config = dict(
    encoder_norm='layernorm',
    encoder_kernel_size=3,
    encoder_growth_rate=24,
    decoder_layer_scale_init=0.01,
    decoder_positions='learned',
    shampoo_beta=0.99,
    warmup_steps=760,
)
Rows from block 4 of the text decoder, named by matrix and row number. Rows with one number belong to one attention dimension. Each number is 128 + 32 x the weight over its row's rms, rounded and kept within 0 to 255. All counts start at 0. Numbers have three digits each. After the name is the row's rms in percent of the matrix's.
# q: attention query (decoder.blocks.4.attn.q.weight, 128x128), inputs 0-127
# k: attention key (decoder.blocks.4.attn.k.weight, 128x128), inputs 0-127
q.95 095:141111189151127098126138161109125164086136218190146149173171185149078154151131093160149109134136124139127116140111086084088113079089102111124130068122149148164093113201149115173168091135117105101145106116171131151137186116072117136203105059184133116103143153141137119155154125090137171120107102124134147153150142133091156081134184194078108118113101169118089150118081065171105130154112
k.95 095:084118142129123107176091153171120125191117072200138117063157145131110070154175133103065163075154170079105126137134142150131131117167109065088173138067138158121192137147182160136173149134165124126083124128101095104181106130151119192094134128139118145122149130090139093137120187116178116205130142133117107167145127139138127109111101048138163089142111112125058178146093132163122088125142
q.96 111:141115147145139118099118082116123208143117091126069099085129129095131146083138100090097088148142126057159132119069060145109135125156149076222162141102142082221106094066140097132104129101128111105100099150134129082107082109137078120178136160130136181130145075139119148103173132109149110154170154104164088089134112121099106131146087074063188115103165105143106127136106099147139092146104
k.96 110:136104127088138162109129216139074107059104115097139144168153109157073151112124126156171175136125183108130120112156180057138091119115152091105108137142122133104106145135151164089105099087111147165197123104084161159159181130092096183128119157139127096114092229080145075121121157126147102108115132077085092122143082136119190193105104172121124114166070136157142115118126136126099174118102
q.97 118:160117119108140068121153122096145137174141213169164114157114145111125137141186126145142124085091109149158092123086117136178104104145110130118148144145119136147137140125094135076135112094107084161090153166153112133175103160159088109091071170078096217044174148155130104114149158115076114097053165146075156158177117132128096087080119140181130126142178126106125130076203089127133130106109
k.97 117:182121099093098110125101119116102139066104069116121147148118174160152081136113141161119127154150126178119142098086105162117144126130117156152138075117092138109121188081117162111137144159054167159136117054130154130153100110139114065117189133169142050180152109125164073121113123112099135185203112085165077133095147088098140124120137132095130152147107088181100113188048166132147170150135
q.98 098:172180122120107183125154151161086107141133110175152121125177136145154105135117110136162178142174156192160153110148098076104133155119100129156168130178121126205096116147103143100128105111137150097144141083205138136152119142130076114128164108084067096102178108124135069100109187144131097186077102146154142166186063106063147128175152109113119141155128056146098062131090078146110126123131
k.98 099:139127140105131122111138185068135124125139129122148122146080150092065135100127115094148100145118180087121142164175034133121140092152096126096117116127176150143181192108115154124172082077176144175115047162119122139173116151178139155108106147110126108066133115108140121139116086139122178144096206115125115071103095166117109124176144138085129137083194092144170169140162176178137067105121
q.99 095:105121178091146079070128069174190153160119058161156131159135132116172102108095137176113154128127136154076136110141097177132154220132093148145147106142097089139160147149196086156113115119100136095140100154117132141167202121128131109105108146060137173120126120095130112074218074121123150107099140124186116125119164164112104126080143151127095153144073103072094111158148120138137149122184
k.99 097:142106100161101122133102147124186192071134151128107144125141143141143151112163114115146159125208101123139074127151147092109106044175159119189168129139131163092104115109086220094169152128125130117111100133100122169111129123150118113159124187105168135190157157113145180152154116142096173130149183129142135157102094091151093072155069063201104134125140081179159111135100091156121170125095
q.100 097:096125210131107078078159052148172180148095142129095112140045137124118125166112136191138153149129152152102109133132078122131152154136128166168146148135150098099162126078129186079183103162114162113120127157132127126113111075183113152103104152068115163190073170171197138124126129141123128114168124111133117125077168129152188124093117138149162190167207124158121162099127138096152104129116
k.100 097:140122116126096120088104105074090048112161082113141078129150093154150170174100134101134114130144131143139096081163182162163144113095158183057068098134095145091153041135092107131070120118075134160169197119075138154141106115119111102084106131133125096155142109116111137113158153144122198113093139129142148123169112121107075117099152156117125092154088153124206080162126140104098201113152
q.101 103:075149106107165219130142129142110084150100123156123167157143115126170111114092118139147169110114133153110149176077071111116054077135108135130123132109118088196122096128101110096142087160106090039127062149162121099114086116126113120111129123183163143144166056151143165148081111158178182160114107097140108137165058136118126176080182069120142129100071140113137154119106117102122089149108
k.101 101:182086147151108104171065188137122130137088117100174107132083132156091170072139117098180124149147156159123079169169127092139079090136138080107096137118165115166092113136175149114105114162124142162135131082139123121112084111147132124181122122112211096105154205091093109129147077147157054142133141165120164139137166122139137176151078149188148107038108119149151168119164182158119129129157
q.102 105:094136124131147115176108140147111109083120092105127140076031169151111062088191141142034147096115082134140115174093126114099146159105118108101123144108082076168077164146105136132151110163156074193109145199128156118146134190078137096120072121130107117128164117154149121107120142114172119122089153159079161165076133130140107087088094090133097135156150158098093188181126111144124097127138
k.102 101:134141149129107122131118119178114161127078106116102088088169100189130143145141140143109100075196072202164124137122130127088130165118162106130123108113196177145173114165185119187138159132078130120124136052150129159117147117143109147096101122135114136148112127088148141157092123135096139122178086097164184103179125102082126145062139165134099070081091084167107112191080204093158150117102
q.103 085:147108178117101113115145120182120113106134093113142121098107143102158124092134140222133128115141043114145078156064198186151100133112131165121094109112168088147088178082114167079066138125094153108142102081139095141129133121147150110151139133128120065181074116152122138139110098132169197129150123100146179155111134112109165106051075161149156139139155175121174151155167135091104158140065
k.103 091:100148116063143123140127069062149099129152118099158130168165093139153138091069142102176108126147138161166113093141090157173139186076116106171160140125102082134178052121141113184092118119056139107114151166111116151149156106124098113144103068117139104133152097084122109133113163081091144087166109072138166103086076110122108159116100097117128115082096135156141068090159130148173174152209
q.104 105:111039141167113123113127084116101085131099113107110108195124129109132161051094113147109147146131128147110127147198157152168073105136159076087136059136118190092227147133133128178141092120105112119196104159148172196137175148127129102115138154180114113117111136110146163158109120115194166149113170100182147137083091126119155112128114151065088141098080116106141132118105139164134169146118
k.104 104:068168145152164128138141114171182128154178113202110138105130135140172097123091111112116144159228117151153112164123172081087131140080071108181116139105135068106114090148161178094105158119154102142067128171175097084071096113104083149125139124049127138144110141148085149109163144120154099115131161088091128120103145149107091124206103092148085152119139135114059095141128113110156154162126
q.105 098:118187096151148166186109134115147136171144149174172142056112152105097113081087077128117140149138114180102095178140161129184117101203125126138117156070138101163139126112156100096112168060088162133093127213089125080134116118164141113158147107167146119098133150145135117108171106179090102112064102156091144097181143083174083113115066112109145110118122133148130136150120163159078072117172
k.105 092:163116151089092108135157062171108082096102162116153108122104124098116115127107163107202111129147156150143105090136100134072135173078106151087126093151117149158098140113085164175112103148136136134130142076175153183144077132099118069152132075132113165129197142085164154126106162120179124114185072178159114158170120109127177151144166141158073107150128067144113157140074113099165165175060
q.106 105:071160116121104163164105114153144149151144191156108167127132120156108121116040145137113102148107203120117063134163141124132157070105120151175093145172173168114092107176161136134170180131105176130123139152154109219098165132144142077131133120112119128105073121104118186154087170150116133183071091098138153177157114122115142112119127171144149111090232138163180099140130148158123127154134
k.106 100:132088123081100094084179155139102095102106112182130120129098149141160154162085137075106151120099108074141163078142135118166088181142178107108174126156120089147159129138076147133116146141154123121071193194130189083113103075125162133138099129137102145140142067165083074135145064069157126183115165155108148108136114115195105138151154072139144166091084172172134103161148142122167082132105
q.107 097:146145136117085180067170062135131118095161108116065139132129191122197152061123146132140134096096093097069081141184088108091120142124147128172198114166128106136138129153171114091156142150129120082104095129145176093161199075146072116142102164178108131128135077066147093165104156158167167108156155150148125141158105112097118116114094147127096122156108096154128070137130124181088125080105
k.107 109:158119110087102128154127128083198154151123143087111162170121119112118135140125118154144180160210078146184082076189105189120105095118105090121098118151130127133132104124092149128150089129080096221073122131109113140119115121101143108139204125100129154109104157146084086123168106146082140102094208144120114087144115129109115136151065088174082096113151134126164197158173142091147085156102
q.108 111:108140201136156150131134094143140119116118147161138126095141130150132117173184146216105156164150102130147089105208144113128160103121091133121091081136112060163133116171126124105082109203100148135131114146110094080167153154140160170132142130103095096121150184138095117144119128102061067173125165177095053149088117076105078143124087135173124128166094084158065151152135101126122133114193
k.108 109:128081187087050174129098130167123144131147146167168151191093119100109114091122071096117157041101170107138155124124135131152162122193147163169196124110154123107151155148099097117166113107120109119104138133149159124099162081110116060145195136146115159102161189092146131120142143195122153117201115125142131111093155158133102133158126098104053133119175091173147187149091112136142130134085
q.109 091:056143168128139091168099143082117114089165102090090104147125176096117162168085155149132140100130101110141116116153109092096137126132151101123189135127127084103144130192116178139134104174048169141096121189164129068154141163142148167147100102148141109096170075203125125137099140071209206152147123138116116147163128121101115151110120154136158156141155163171135124096100092109120031114136
k.109 106:138114114106162105136099090120120147138090171181200120146119154137136134084096177151104123137082159083100100081136170137114147119123137142132092118073154087109192111152102093142148160088166154127136150150179144139128112152181128094167138146180157155116086101105173109166157172098075152094120077212119160076145145156148108146097060143133054070127143111174102121168140192097075162113113
q.110 101:109144149175142099130092130118178167108123143153081130133184143108149147127086097144155170126113118095158162146125180080096107102110147076148135109086040126115154103152085118160153077119149120109125148139075128161122159156126098111113041128093145140081162086123077159163116144148135225108089147143219137135118181100162125106119138122118135115121081145113096143111220106174166167121088
k.110 108:130084145181165137144182176177207139116156106117084129092120133143116113117048126102164150107182148130136148118135151136167151161152170153154181076076114130082159120110173124144147141135161144094158052083102101161121156151159129176136137124170127171149140160102126127041102133141149066120128155122081165144137162125121164171147118108130134083156138107148077116165068222113140094143122
q.111 108:079094140172160110096153090130182148074131187124127161135165155123136089132063123111104083163126181120096143118122067149128148094159162130174152111125148121127184109118166171063189099126108108106190128116110142109144158114145101118131107108119176127127156165096155182129125143164059065161148112071144119149095168111118165057125154177118102110157103078143078147136188151073156077123095
k.111 097:164090123094076092173112133141091122142175123124094105081138161101140174156116126124141180052095116126124132098108167079112060099182120108089161123139103144056138123089085142128088161149125118140078148166119123108115126115146088157129096141163053160168152107125084098103125155135155180109100167081129106167139148110106084112124147082104180050190114167070139075141068132130090139102117
q.112 098:122064188149190116166119143131120176163089109168093111134150122135131139177204142154079147062116146104115147092160104108119158190130102149108129199116164106135152119145107147181107124134188136150123124136138126123153150098151146143104151108076100177066155112127088186140160036135152104091112201089154149074117130175086156094093112087126164100173132113088141150140145076104147117148110
k.112 088:119128104210082127100129155153101117067121109105160112185136105148142182140126099147088150102159130141091181124171142107127107164136130122145106120161110153151140152060152116104167200104080144113149149101103158162084132176094114107126064172121176095143105186083152141113095212136113094134119185056117102182154105120101048119133127134132119134096078117124126075149119192132098170112136
q.113 100:142126126097144137148103196177177107109121100115074082122159126117103103135168165122147113115100170138161102160138097082120076099071109053098138059106115135171136142110145151109165087142123178101170042132102120147161155106104156121149135122132085179119150053079108079169107150068147114129190159157148087103180160143149096150152182118128146122124129083106077129139095130123049137119137
k.113 108:136081077140065120156115141128123117120147113093107141153122092107139161133199181164141156100157105158160124118106140074124099138068128086194182135047126137135106143135148103145155134090069124110133097122133138136152079102133135146130113119093126095087197169156132101078118193163081130138073160173151160077158123118139163093094084111159151101153104110105066160180168140131126029136134
q.114 099:188106156073100098083104133102105209155132063153094129137147103134130094139167186135121136129145061083141121082127161133141069179158125102165136103132119135130119115152141104173112107126091095097094124135172087193105140135075138140154175165123143084133098114131080182121161117134154091146140104076202078112131113138124131177143060107151175045180101129144177136135162153105168142114138
k.114 105:097171133183157214153122147170162135113108126080180135135170128105069181116083052128094084133136113121118163107114144087202211103195090180113121188160111191143087139135107140133182140125092106138106118120105121111131137144110107185147122158140152117129101168125105139166147162115111090097147134102119075157121095136105135112164064109141098174111167166150139112144163133193166146148100
q.115 101:115121189108172097088130102099133108110112107123085178143140100158170130138094112166094077151104136116074104062194126137143140078159104129087109146138163084197096103154190219137114109147127106138156100130125155124145176091183148113037154108126127059155124084129126136171123124119138106111184150084158121137102115094128118087146133077119105141146155130129122122064206181133152102136098
k.115 108:156090149143079082097122159166186131141181115083141157146143064127158155097131133085131160072139140114078117129138131142157111151180075108146115121112094145108146153093087114132107107106052157131090156171116177150017131136110114110109092138065155130134109152162114167099105119062101182078082148059079120103111125098166156113121119202104111113097144152119163116136080173116118134122131
q.116 108:128098200049164124065090140132097099079115134118171108118091119131121116152123127195147117174143154118123165110157146152142107089114071130093119088187153128166165143136143137046082146146200157121168136144115168138160131150105108106104132159089163087082133113071159121136122162167121174109176115143151169116072177104093115119096093211158148106094114125115166127092145141191096150137097
k.116 113:063127138081112137133129097110130092146174144149129137168163161125204168076184080082094172134174189138150084105086069128193144141115097170174154164086121113113161085102154172178097120152144146119054168138114108131059141115106101141117138102106126121117107211160158106094159130138119126112154124124105087092106071117164107107189120120140105117111123159126165120177122148123100122075175
q.117 113:134139150125113114168137112129158138046165147110121110095098066149141173142137084065146140083159109101122151164162190093062175109108083147169095074175090119186087173171105147101074158100165174112171087154126113095094157154099112117118116112143105106106178160046120124173099172121169102134095140140144149180104145122068116142103124101137098121113162138129167159139169157136153179104149
k.117 108:142112145107083127134154181145153126153103106134130114122141134132104152073151162145120090095114160125172162082124057156107151181112144096127142213098153157141187118164115106089128124110110136104112140068099084151093171123128068161102136115152090093129092135154099146127158079142129066113169231142095138096112113106141174134142100095098100105098161055132161147111118100100102029144075
q.118 086:059136109195101148096097158146068075135166087082091084053098194130119126104125149092091128152109150089103125151179140153103123152127144142186190114084093152100147150128115107132119091184125148075137099118097154160109121156069106079159165130153145119124143184136121154123126100117182136119118140098097086086135130158172111175115198150067169109102139134128101131152087090137137114162201
k.118 080:144118123136123170191131095154106199104122127129138088123173114130096088191135138097141126113173104180170118183123112065133143119172123131163088146153178191134114088145181109164141193114205163102116126139131121098120133198124110129102128144087104186132149163059119146178149157128122088152159139124168171172096127163120094071124129108162203113133155137059082088137157102131141146110106
q.119 099:151115079116107103116151137087123136194185099166163134102134121078115156132158090135124082050171182127143091093110121108134107161190179135156188133119147151069161102131176071125120149131183140106117169087118157063142101079162128127161155167080098171088193133155124141144132089138144142131149153113140091144167093110130120120147162069135169104171090133118147139203078128128079088141095
k.119 102:108124090071164119100125081130118091074103157113171129122129131116072141138121145112153139162090066166130097108119120131139147142140093127116085061145173166095068092050141169129165140148107156143180114183115105096167161158148114135112130103146156134132118233125161108122177189079136107106054160137139089111118107125177098087153135157161067178155131110099131159177095119105100182142137