From a checkpoint of a small audio captioner: log mel input, soap at rate 0.005.
Rows from block 5 of the text decoder, named by matrix and row number. Rows with one number belong to one neuron. Each number is 500 + 40 x the weight over its row's rms, rounded and kept within 0 to 999. All counts start at 0. Numbers have three digits each. After the name is the row's rms in percent of the matrix's.
# fc1: MLP up (decoder.blocks.5.mlp.fc1.weight, 512x128), inputs 0-127
# fc2: MLP down (decoder.blocks.5.mlp.fc2.weight, 128x512, transposed), outputs 0-127
fc1.424 092:471502556499431543502556451479479544543471517480431519441525549511544497486475478434449538526521480473519466472552536499458540461455429465616583555559475478522539459502533480552438551521446500459494485484557473482463450501519501499484589522497526500478519444556459462607456497538527497513475483493500368513487507497512440506519503531488425453520480446537447536503483470459514461506502
fc2.424 094:535499447503425512409489465513521415483467545478531468443504426454402488586515537495529497427451485475526526475519448454502484525513511441482514411503542522453534487507461523455517469542487489465532527433568518511410485456474562506500518502462518516534556569527498556500470446462502543491529440498478567530525488515514539502564509522478542458461516536501480445491589533553493477453582
fc1.425 072:496523519549511474550415439524513532449480479575520568527493545532482477512476524581455479496461532514509518474504499477450513537477565451502486536432474490537478499509521534548535521486500457531536475493552507447521541475547445616454518410445517465502565491516484572492530491505392434501383531555492428443503528521494523495490574441509452553498467489514480460466481550477494494530464
fc2.425 075:516545471468444506495546470480512479498538497510537372541489528448553585482525486481515489477573513485517504497540414520509467474465434535499528507506528503536478500459445510421488553486481533443552553585506539459530474526531494474449511492471523533473477451429477426467490481511476525547367505439582550521507596507453509493514506487492531489556512544532456489520568506518432458476511
fc1.426 131:486506516574493536490537445503464506571449483499511516517502499525459519551466480497520523510394348426512489599483538515525522488501480549488516461467447515515475491539523521511514570471539465521564539445517537639552556464551561469484508441536460558492512547503531490474533523444551414502434482549542515523494468477520506513483490541499461522546460521509479541504552451502519499501491
fc2.426 092:454495541502528480407515527451494517523488455530472544520541503470459360449461516497508555497462440402478455571544497477436491475503504450500494441482521526525443535490445457525503466479511524457497533408545553518551508527486487467534445518453465542549444480517523551458576396534533464503448486528499476482470486460459476506524488520562446554526460524465582549508536484464510506486496
fc1.427 097:507452470567489585468484504519523432493537544503447497561545497435454553586466454487518486438495492503465520462557512553480493526488448540456467476461489538486457501421630509523504546504552449465500509487479544465495470520525526515568545525386570501476500464471502510504535453495454443442466481524531504537462508493531470462490500474472477430548565506487526481372530490482533490524498
fc2.427 101:450500471535522425562499531605517461514516482517525639475573572512461521639470517510521523542473482442538524477501496489471517474509532465449442472502475528471452530517569425470435514530546563502454503499503472476499527528456468507521458497457539503545573501472449518483522430531446474438510517496530487480495557457531503557524511453476458539527486485476549529489458490448488553512555
fc1.428 091:473479497563545548453468557580486522441452489453482504525578529521459500502522501526506533561481500469517528510524550527516426539482521486459508513507502489464544511513597487477469499523486471481551451544512498488500506458519472521539483488370549461477481458496459563576457602542487464457447495533465459489502459516550510544454455532470465473502579477573561454408479495478590478509551
fc2.428 096:515570466489535491524541493469574427524509577485551571501558478536405476551541487480425448458493506488460492496494498458465512440523513591493462509505493514394489498490545497533496497464582491451501503502463515434523498466553451493416587529499454478466528582412500522508541399505487561489533510496474485512551508552487477492519534514575457513475457483466515499450510535465459521501462
fc1.429 078:421447564462504528511517469488461503504486486535543502484547491492449538557447480483488436475496481524524530512470508499497555509488507517407515547421521441532396456544491475484596507495464543545462410530434503468573534476516528466491484515454528501495544530546445565471596524564484415558461455550582517501565504489466517472519524487515471489484476441434463481484489477463551532506476
fc2.429 080:532500560449487478424522484499525496524511538486491546481515509425530598465509525534580589563468485544493499526561530483505520543536533527486517459521543533497510498510482521512469479477510407516485480535540515460437492500515440537565516478591433499476537494472500488432531513492499563489475499423446504516504439489425505547532435542463438527560544579463515487492495547516496610585503
fc1.430 086:523473464560497471494530514512432440515452444465518519547499498477519529493424508490449467474436531464500527536485564500488538444559492461531484449530521509562531519525503404543502521526574521536427524449452489440477491483552474533492520557476494487507507531595501516540593585462566456479483488443496473535555502506478474476499512432500468559495452572585527479486496425470583506557521
fc2.430 089:521567489529526553537485489526540527539527573467529500505485522518517526507543462445521456472509472542493494462476492453491497493460393476528462597512488584446450552483483440507486544481386522563527506550531498574556476490421500514469531481516469538454476403439557432536475532430493531441471522507477492488493530547498458456550526501486514452454511490480479490508470386503527449463491
fc1.431 120:465501520513552483491471432494515503530498539482419540579550535467502476481529537531476427537476497446462474563484493434442557508551491442511481457523519513456507483502607548438490487544503461431529496544547520462503533507424526486486506522420462545479518613540544507458444551509436448512478503466506554525517521547436515538558543403497424472501467533505544492468516463516473474526471
fc2.431 110:450484481502540563417484539515585381504495493541619474449466498556492501528480502485523615485481563495526566520558538564541512476519524519509505486512520462533496487553506501543452460549462446447546510427522463454518478518510549465444441493503534462525528462491467579543503474520511564500572477522449511517471501510530540460510492513513468472460524472538565534459476562491435461537492
fc1.432 134:505468522472443537437445465480519518570521505438491462540485476443556488520480588543434462388519441419451557470531536498536505500477488487415490541536447507509505485499520542556476553487445505481478537557448526454503511486543526495478459534528490582432559547512525477473523573479503520487468529488577502477501522510497437534529421516501544554483552534488493515455568452453555513563476
fc2.432 121:572498471501406470548434476537497546467532486524519531422463455529548510505486464505533413562455492412498466505494489500487464517502628411535501482498532459503440394470516502487494511490481478547467561604455556479511513498529590469476494441530496580452508491497499505497490511548498573452502502527524500500530498481539477441511517489514558519512576469481518505511565443530492479474533
fc1.433 112:460434500510490503528434473526482434469498537588568530511467527557516421501557491454491436506513481537486556456503539480521566535522525520464473531517477450521470447479433558444490481492528508472430458533536534482498480516466432522526473540472520555562618540498584501499496557450493511433480499516475401534575513491464474542498463439464432581497481484527503550480515559496495497496532
fc2.433 112:528455453506480545554485507489453535467530500512518518454541472505488478545451446497436411552419506551444538552483513527440465575516499501572537465451520446517554536457518451508496551500435453620544520543509437500470452488471502459577480521553490527477463474512541509523460522511518513467450523564483498484459461489446447468500517522492491431567526418484582465480474501543448467511549
fc1.434 083:508504481534463461505472495515441528519416402611512470545478541519501585597485480452480484543491575518546495526489498500561438626498525479519483549488486561455562499539485511488518552525477527564519477516485511486489474516477463483473577474544523545478477475457508524514493518530504481544442435506525537487506477438549502614488534497467454564473515487564503510545531487531415498531514
fc2.434 086:448553547506506511553475514490445421540476564460536553505403511565479484468496458493498499527521550438536473428473552506524523483482519512515514478500597508627533499465471590442493399445510455486498503548485556534489522532488533581434522463532483463518437442549547501459496504510520486525591508486486487474486450506527508520509535550507529492458528473547469465543469433532478475534477
fc1.435 125:462540487435474427455547433518406493533547563499498485486544436444481510575442491505496555501465445484472533513504459546639479462451542548471474524432471497470422493535476485497571429559477502504537491538539558551456623513494507536526533492533517560462498461504552558510491526498492485517521540480490463523524531503471437485517497463480514468530473501427482510531475530540501460457490
fc2.435 124:530542473536558536475436480483509434550524493504533547509523533472500476481493429442543477432528493554534477509534499470461469512458566446484531547556528431507524499503460466427528510520451467526552553493523549458465544511505449518528449477531477498512553490499479489471500527502486504471420498507514477502571505468600549586521494468465431507466488427523673472501519454451545500524536
fc1.436 102:536474521442433427546518597528467419517440485551553434515554507523494603454456518490432481482501547473497483516461432534504523435530495484472507494511516540582569550525499519552520500522485515507486521508514518539468544492488476461525427500460530509472596492478390541472504545586533481505475484486458452599485480542483491520479463458530486506507568540498529576509473498517542476524480
fc2.436 107:426487478528445533509594498440522486495561520512447534470524561440515512499472503480492522589507430494495461548467572443473484521503458518420496512521531536549501519543512493494562577545477475467575431482525457521521513494473534528472451496484507575451416494478524490485403520553479531546468431535512520524550472557523534542518539537533462535536453493548588471479482541438475540549494
fc1.437 083:578428562443487460504471509502483445541494526500511485497472454475545495573551500524502527508491474494434549527512560522429549496518486439448557470540530566507497454493488469486432534488494513455525429452456503538537488532496442444564502497493530499569542464528508525484483536413442509521417480472455506470517548479563480492524529563405393505503492498509520562521511538423566499493436
fc2.437 092:442587448469515543485565452531521514478510456522513479468476469550474484468479443521452476515494505455564562542419562496504476519499526525553547559470437453543567427509478548487555553462474475488430463521486485438503510516448549450506506542428483517450535528500505461526565507534530532502508468528502457507535536563452437423522524536515617455464472524522441513500548453493453446522518
fc1.438 098:535538583575449545506512550441528486521528492491494572554463466497505574532415490437525483498541510492458519520604527418478470475488522456521557505514501515462514525456520553442528497449551501478457439554537546480529418582495525446564535439457560459573541493479431490582482521510492482506470509533522454546515516494525549562467532520472543472482506467441491486518474493519529559485529
fc2.438 096:444490507529491509506475499466492561518438538435606482515534509503490512542473490550531476506486540519542496528463445458524558520538465523621526463466503476458533607517523472517554587512512469466515512450511528485516457444449512523534515468515466551479494496460503500468499468453472527532576444524544516481429578535529499419500543469479471494483529477526411450512547571513571541550425
fc1.439 096:432491541520496543490461390546509500483606508533545551465477495470539510491545454569491565486508502526526545479522508491458565486414467530453555532509519499547532497438498515569481488523524507518490553411475472494532548490501474472507433448577512461525518524439468468506550437597489543515509519489496505513490501533503521461448476432467502541561493406485532418496481511457562529557463
fc2.439 093:548544511498493509626467490509410466465450494412550494545459534492513437509458472448558501532556468431480476469520499419550493537522486507463455443490507480426451551454527496497446435516498418521508484494531547516520546531527497490488490563458450500488562483425490502490506511525489501510502539477501469484445510437528486550395495447453499493496508559496505536493590508568580493539514
fc1.440 086:519467458528519493501484446511472465566442512533574481467421485480518511513485433492527477480448480548490505545538477595455476458478524532499492539508529490482482546461482456551534564429482507532528544510537474597533470435501577482511460468493507599540463527533525565489499492515452442526500531482621475592501497527493435525484455454487449441518474484522470540512560464487575560491473
fc2.440 077:524487597550538540510567483505435522492500505497550505554560539497432478512469550469465458473426497473542501465485547503515487525492431582511531522490422581519516468489548473460524492517469509548515559588440530484521585515495548530565535510451533444533586525507486528517528500471481546548461506519525572478544445450463532535427540537441546479539555477431477525445475481495518465510494
fc1.441 102:476535442472496519500451561490530525573507527528449443519518510521467518575527465443496442465526506540501477468439506491544518510474572541478475568503508542418452539399503563481511505496542461462468507438486448543512509476523552494492520516412506552589554474485489521531557465542427460419504454469571528469537552459523492488466558541514506497497433411477429528497548520501531535502515
fc2.441 100:506462512529562509548473440506468437505461537540517514501524541532445545430466487497540547534520589520483512556553441507510509504503483428579516429508505465525395517529497471469471504497432525558492395554484495492543497471512520414453434468530518522499489468502496473410520479510521525514500556495518527490547501464484483450384523521458455507552546535452488535449453431505466440485533
fc1.442 106:478396479502513510573428485603460513464485458460479504515499514514508499478517500531461530535507479479509545463517460464478510489511515531470524452460440523502549469501469523537431428526528485488380527420561479484483568465506588513563495492502524442482561485552521541501511494499452548499526534501588568524458514474542543560520500504455461442457514495426469494483500511471552462392540
fc2.442 106:502528540601534561454536542486446438489477516470552438510522476452505438484505405489460533466554548483511548551484547542503447553463454540487521545503532456487489478574558550477454476523462559563547457441494477526521471468519414433449495501540489504483546487535421538535464453493525452487522468517529480490566453469504471420478512483553582467491477500560560473493495535529510469488541
fc1.443 102:450483413523504578502516503463497545471507519492507439564463473431486474484492492556494506518520472501470420583499530461471485471482478530492538548485440528433520554538478507556442524452492489558495500571501457544548459460524485484477538489500438536487466522456532552602446446403447456520442512560521548492482546458473499481459529539490487454434608435564485501518480524517493504513456
fc2.443 097:594494520474456471497495460468499439536533459576506477482551493525538496523536487526457589544457514544559503471477458568533500522517508478474559480568534401538502495507600531461556539506478526520501532509513559537494528546532534462478545501468559485497467460539390410504447557499518459479508519457498465550535532472563485514415474547463484440457527472505522465439490517462477559465523
fc1.444 074:478460476443583495482508561480493567480505513515511444488442514496545554508511475450481496492469429522531472490487566517476525485491490505530564477523492517452483519535472445548531518515503425517580509432462554542524479474599579568530554488457511569447536470513451553527466516405507489504470491508547469540437547467472538465494549419439434530504466521521569492432499505497414522466484
fc2.444 072:476519520469454462450418546547529498495466468445540501519491477549558492451504484447541473426526483360459435545483527475446514515496499462458485516420519478512515467471489513522470436542473566487547493531504447549494473494457509450439517515486407402490509482425557532494625439451499524475458545521490502508529451534512523504528513565503536506479516479494457543490524527477546469471540
fc1.445 102:458495549483449448455486536459496496487505484546549477523476457516533473529503494534492578624472482470466598486515475435462519503445413465462495506525513521510494573495524493507525459527415564465501474510490533483425578455465460494478541444422507512428544527574490449516537525543389472486470503457495534526572486485487544482525509497466582527521514503484551478536517448475505566529506
fc2.445 091:584528444498514525523466534535516437515491529460447521476519546537606543479459495499498523425596471517502519491509524536484524452467536490487452486511441436453547570505548510453454523534514465549515465519537433524507517544408484464448494547514503563482508593523490488516449495556487457471505489471483491481464563483554485542476512558597489441524520467467591523476436464514468437465533
fc1.446 100:462553585573468553498521568486475523502464438574490448551509442479562503540499476474511576520532511505481505528478516450462464492450521490522499452496498508489540504475519519500469501419520507467517421510484476512536436518531568422483453475476524543443534449486532423543453532492470540496540526510452475490432479507426505501609521506505516465545445537504433466527514506578530543383488
fc2.446 104:523545534500508479582505471524473524512462492461484520482464498466444503529497475469532476466437482530553480465563465543456613546517598489513537526517539510447449508470459525444550569478465490506553452501469553432528478499511501499545525494561492448463457536431458566557494450514465604450501456535440522496478573482527561436468479505507486450550467488505546446541506419548477488489470
fc1.447 121:509475508510525537501434479509469476533459495524509491560466514501529578508480510515498521520452424468518564542493586534592566478440524489483546449425507503528467528525521608464519508524522520445538518498533580486469477505529512517542448447479431530540540507468535533548506520529458391471491549533526436507505457557499458478486501548489443522519416521536504515539552419423511506422485
fc2.447 109:524490425539536530494518375447458495503514503497496480464540482559515479470462592554574585508404493521548503554517552510534483519475560507467495484515486509507526484513563541497504571477471470552530546431470544491499473543473530493525512507489477548426529501465496498518411450519497454500489480567512508484459473521572498457429467576522426552513541511479467505427502569525560465457514
fc1.448 100:433474522509478525543504478516575493505551593573524472487493519541470479511476521503479444472467430504472589550463562485465536506583515470507504496520493474522476462451522507486509481468523506549500525465527532540471497468491507541572441526526487470466578491503479524583511603474483578477414464526490430499581491489514529579579469438488437517504498513581551466426464476497475477532470
fc2.448 101:588530488514576498460498549509452569506577487439548449435508554479502488523445516477480469414564495514463504505498601503474503500455496469515513517488464395534613560470400481395486517492527466566527475574522485455456497549473471513535485416529528533508459474468452437500548498489513465500497464586529527488455514493496474495524529517477532505465505482499510454506510467463520506476496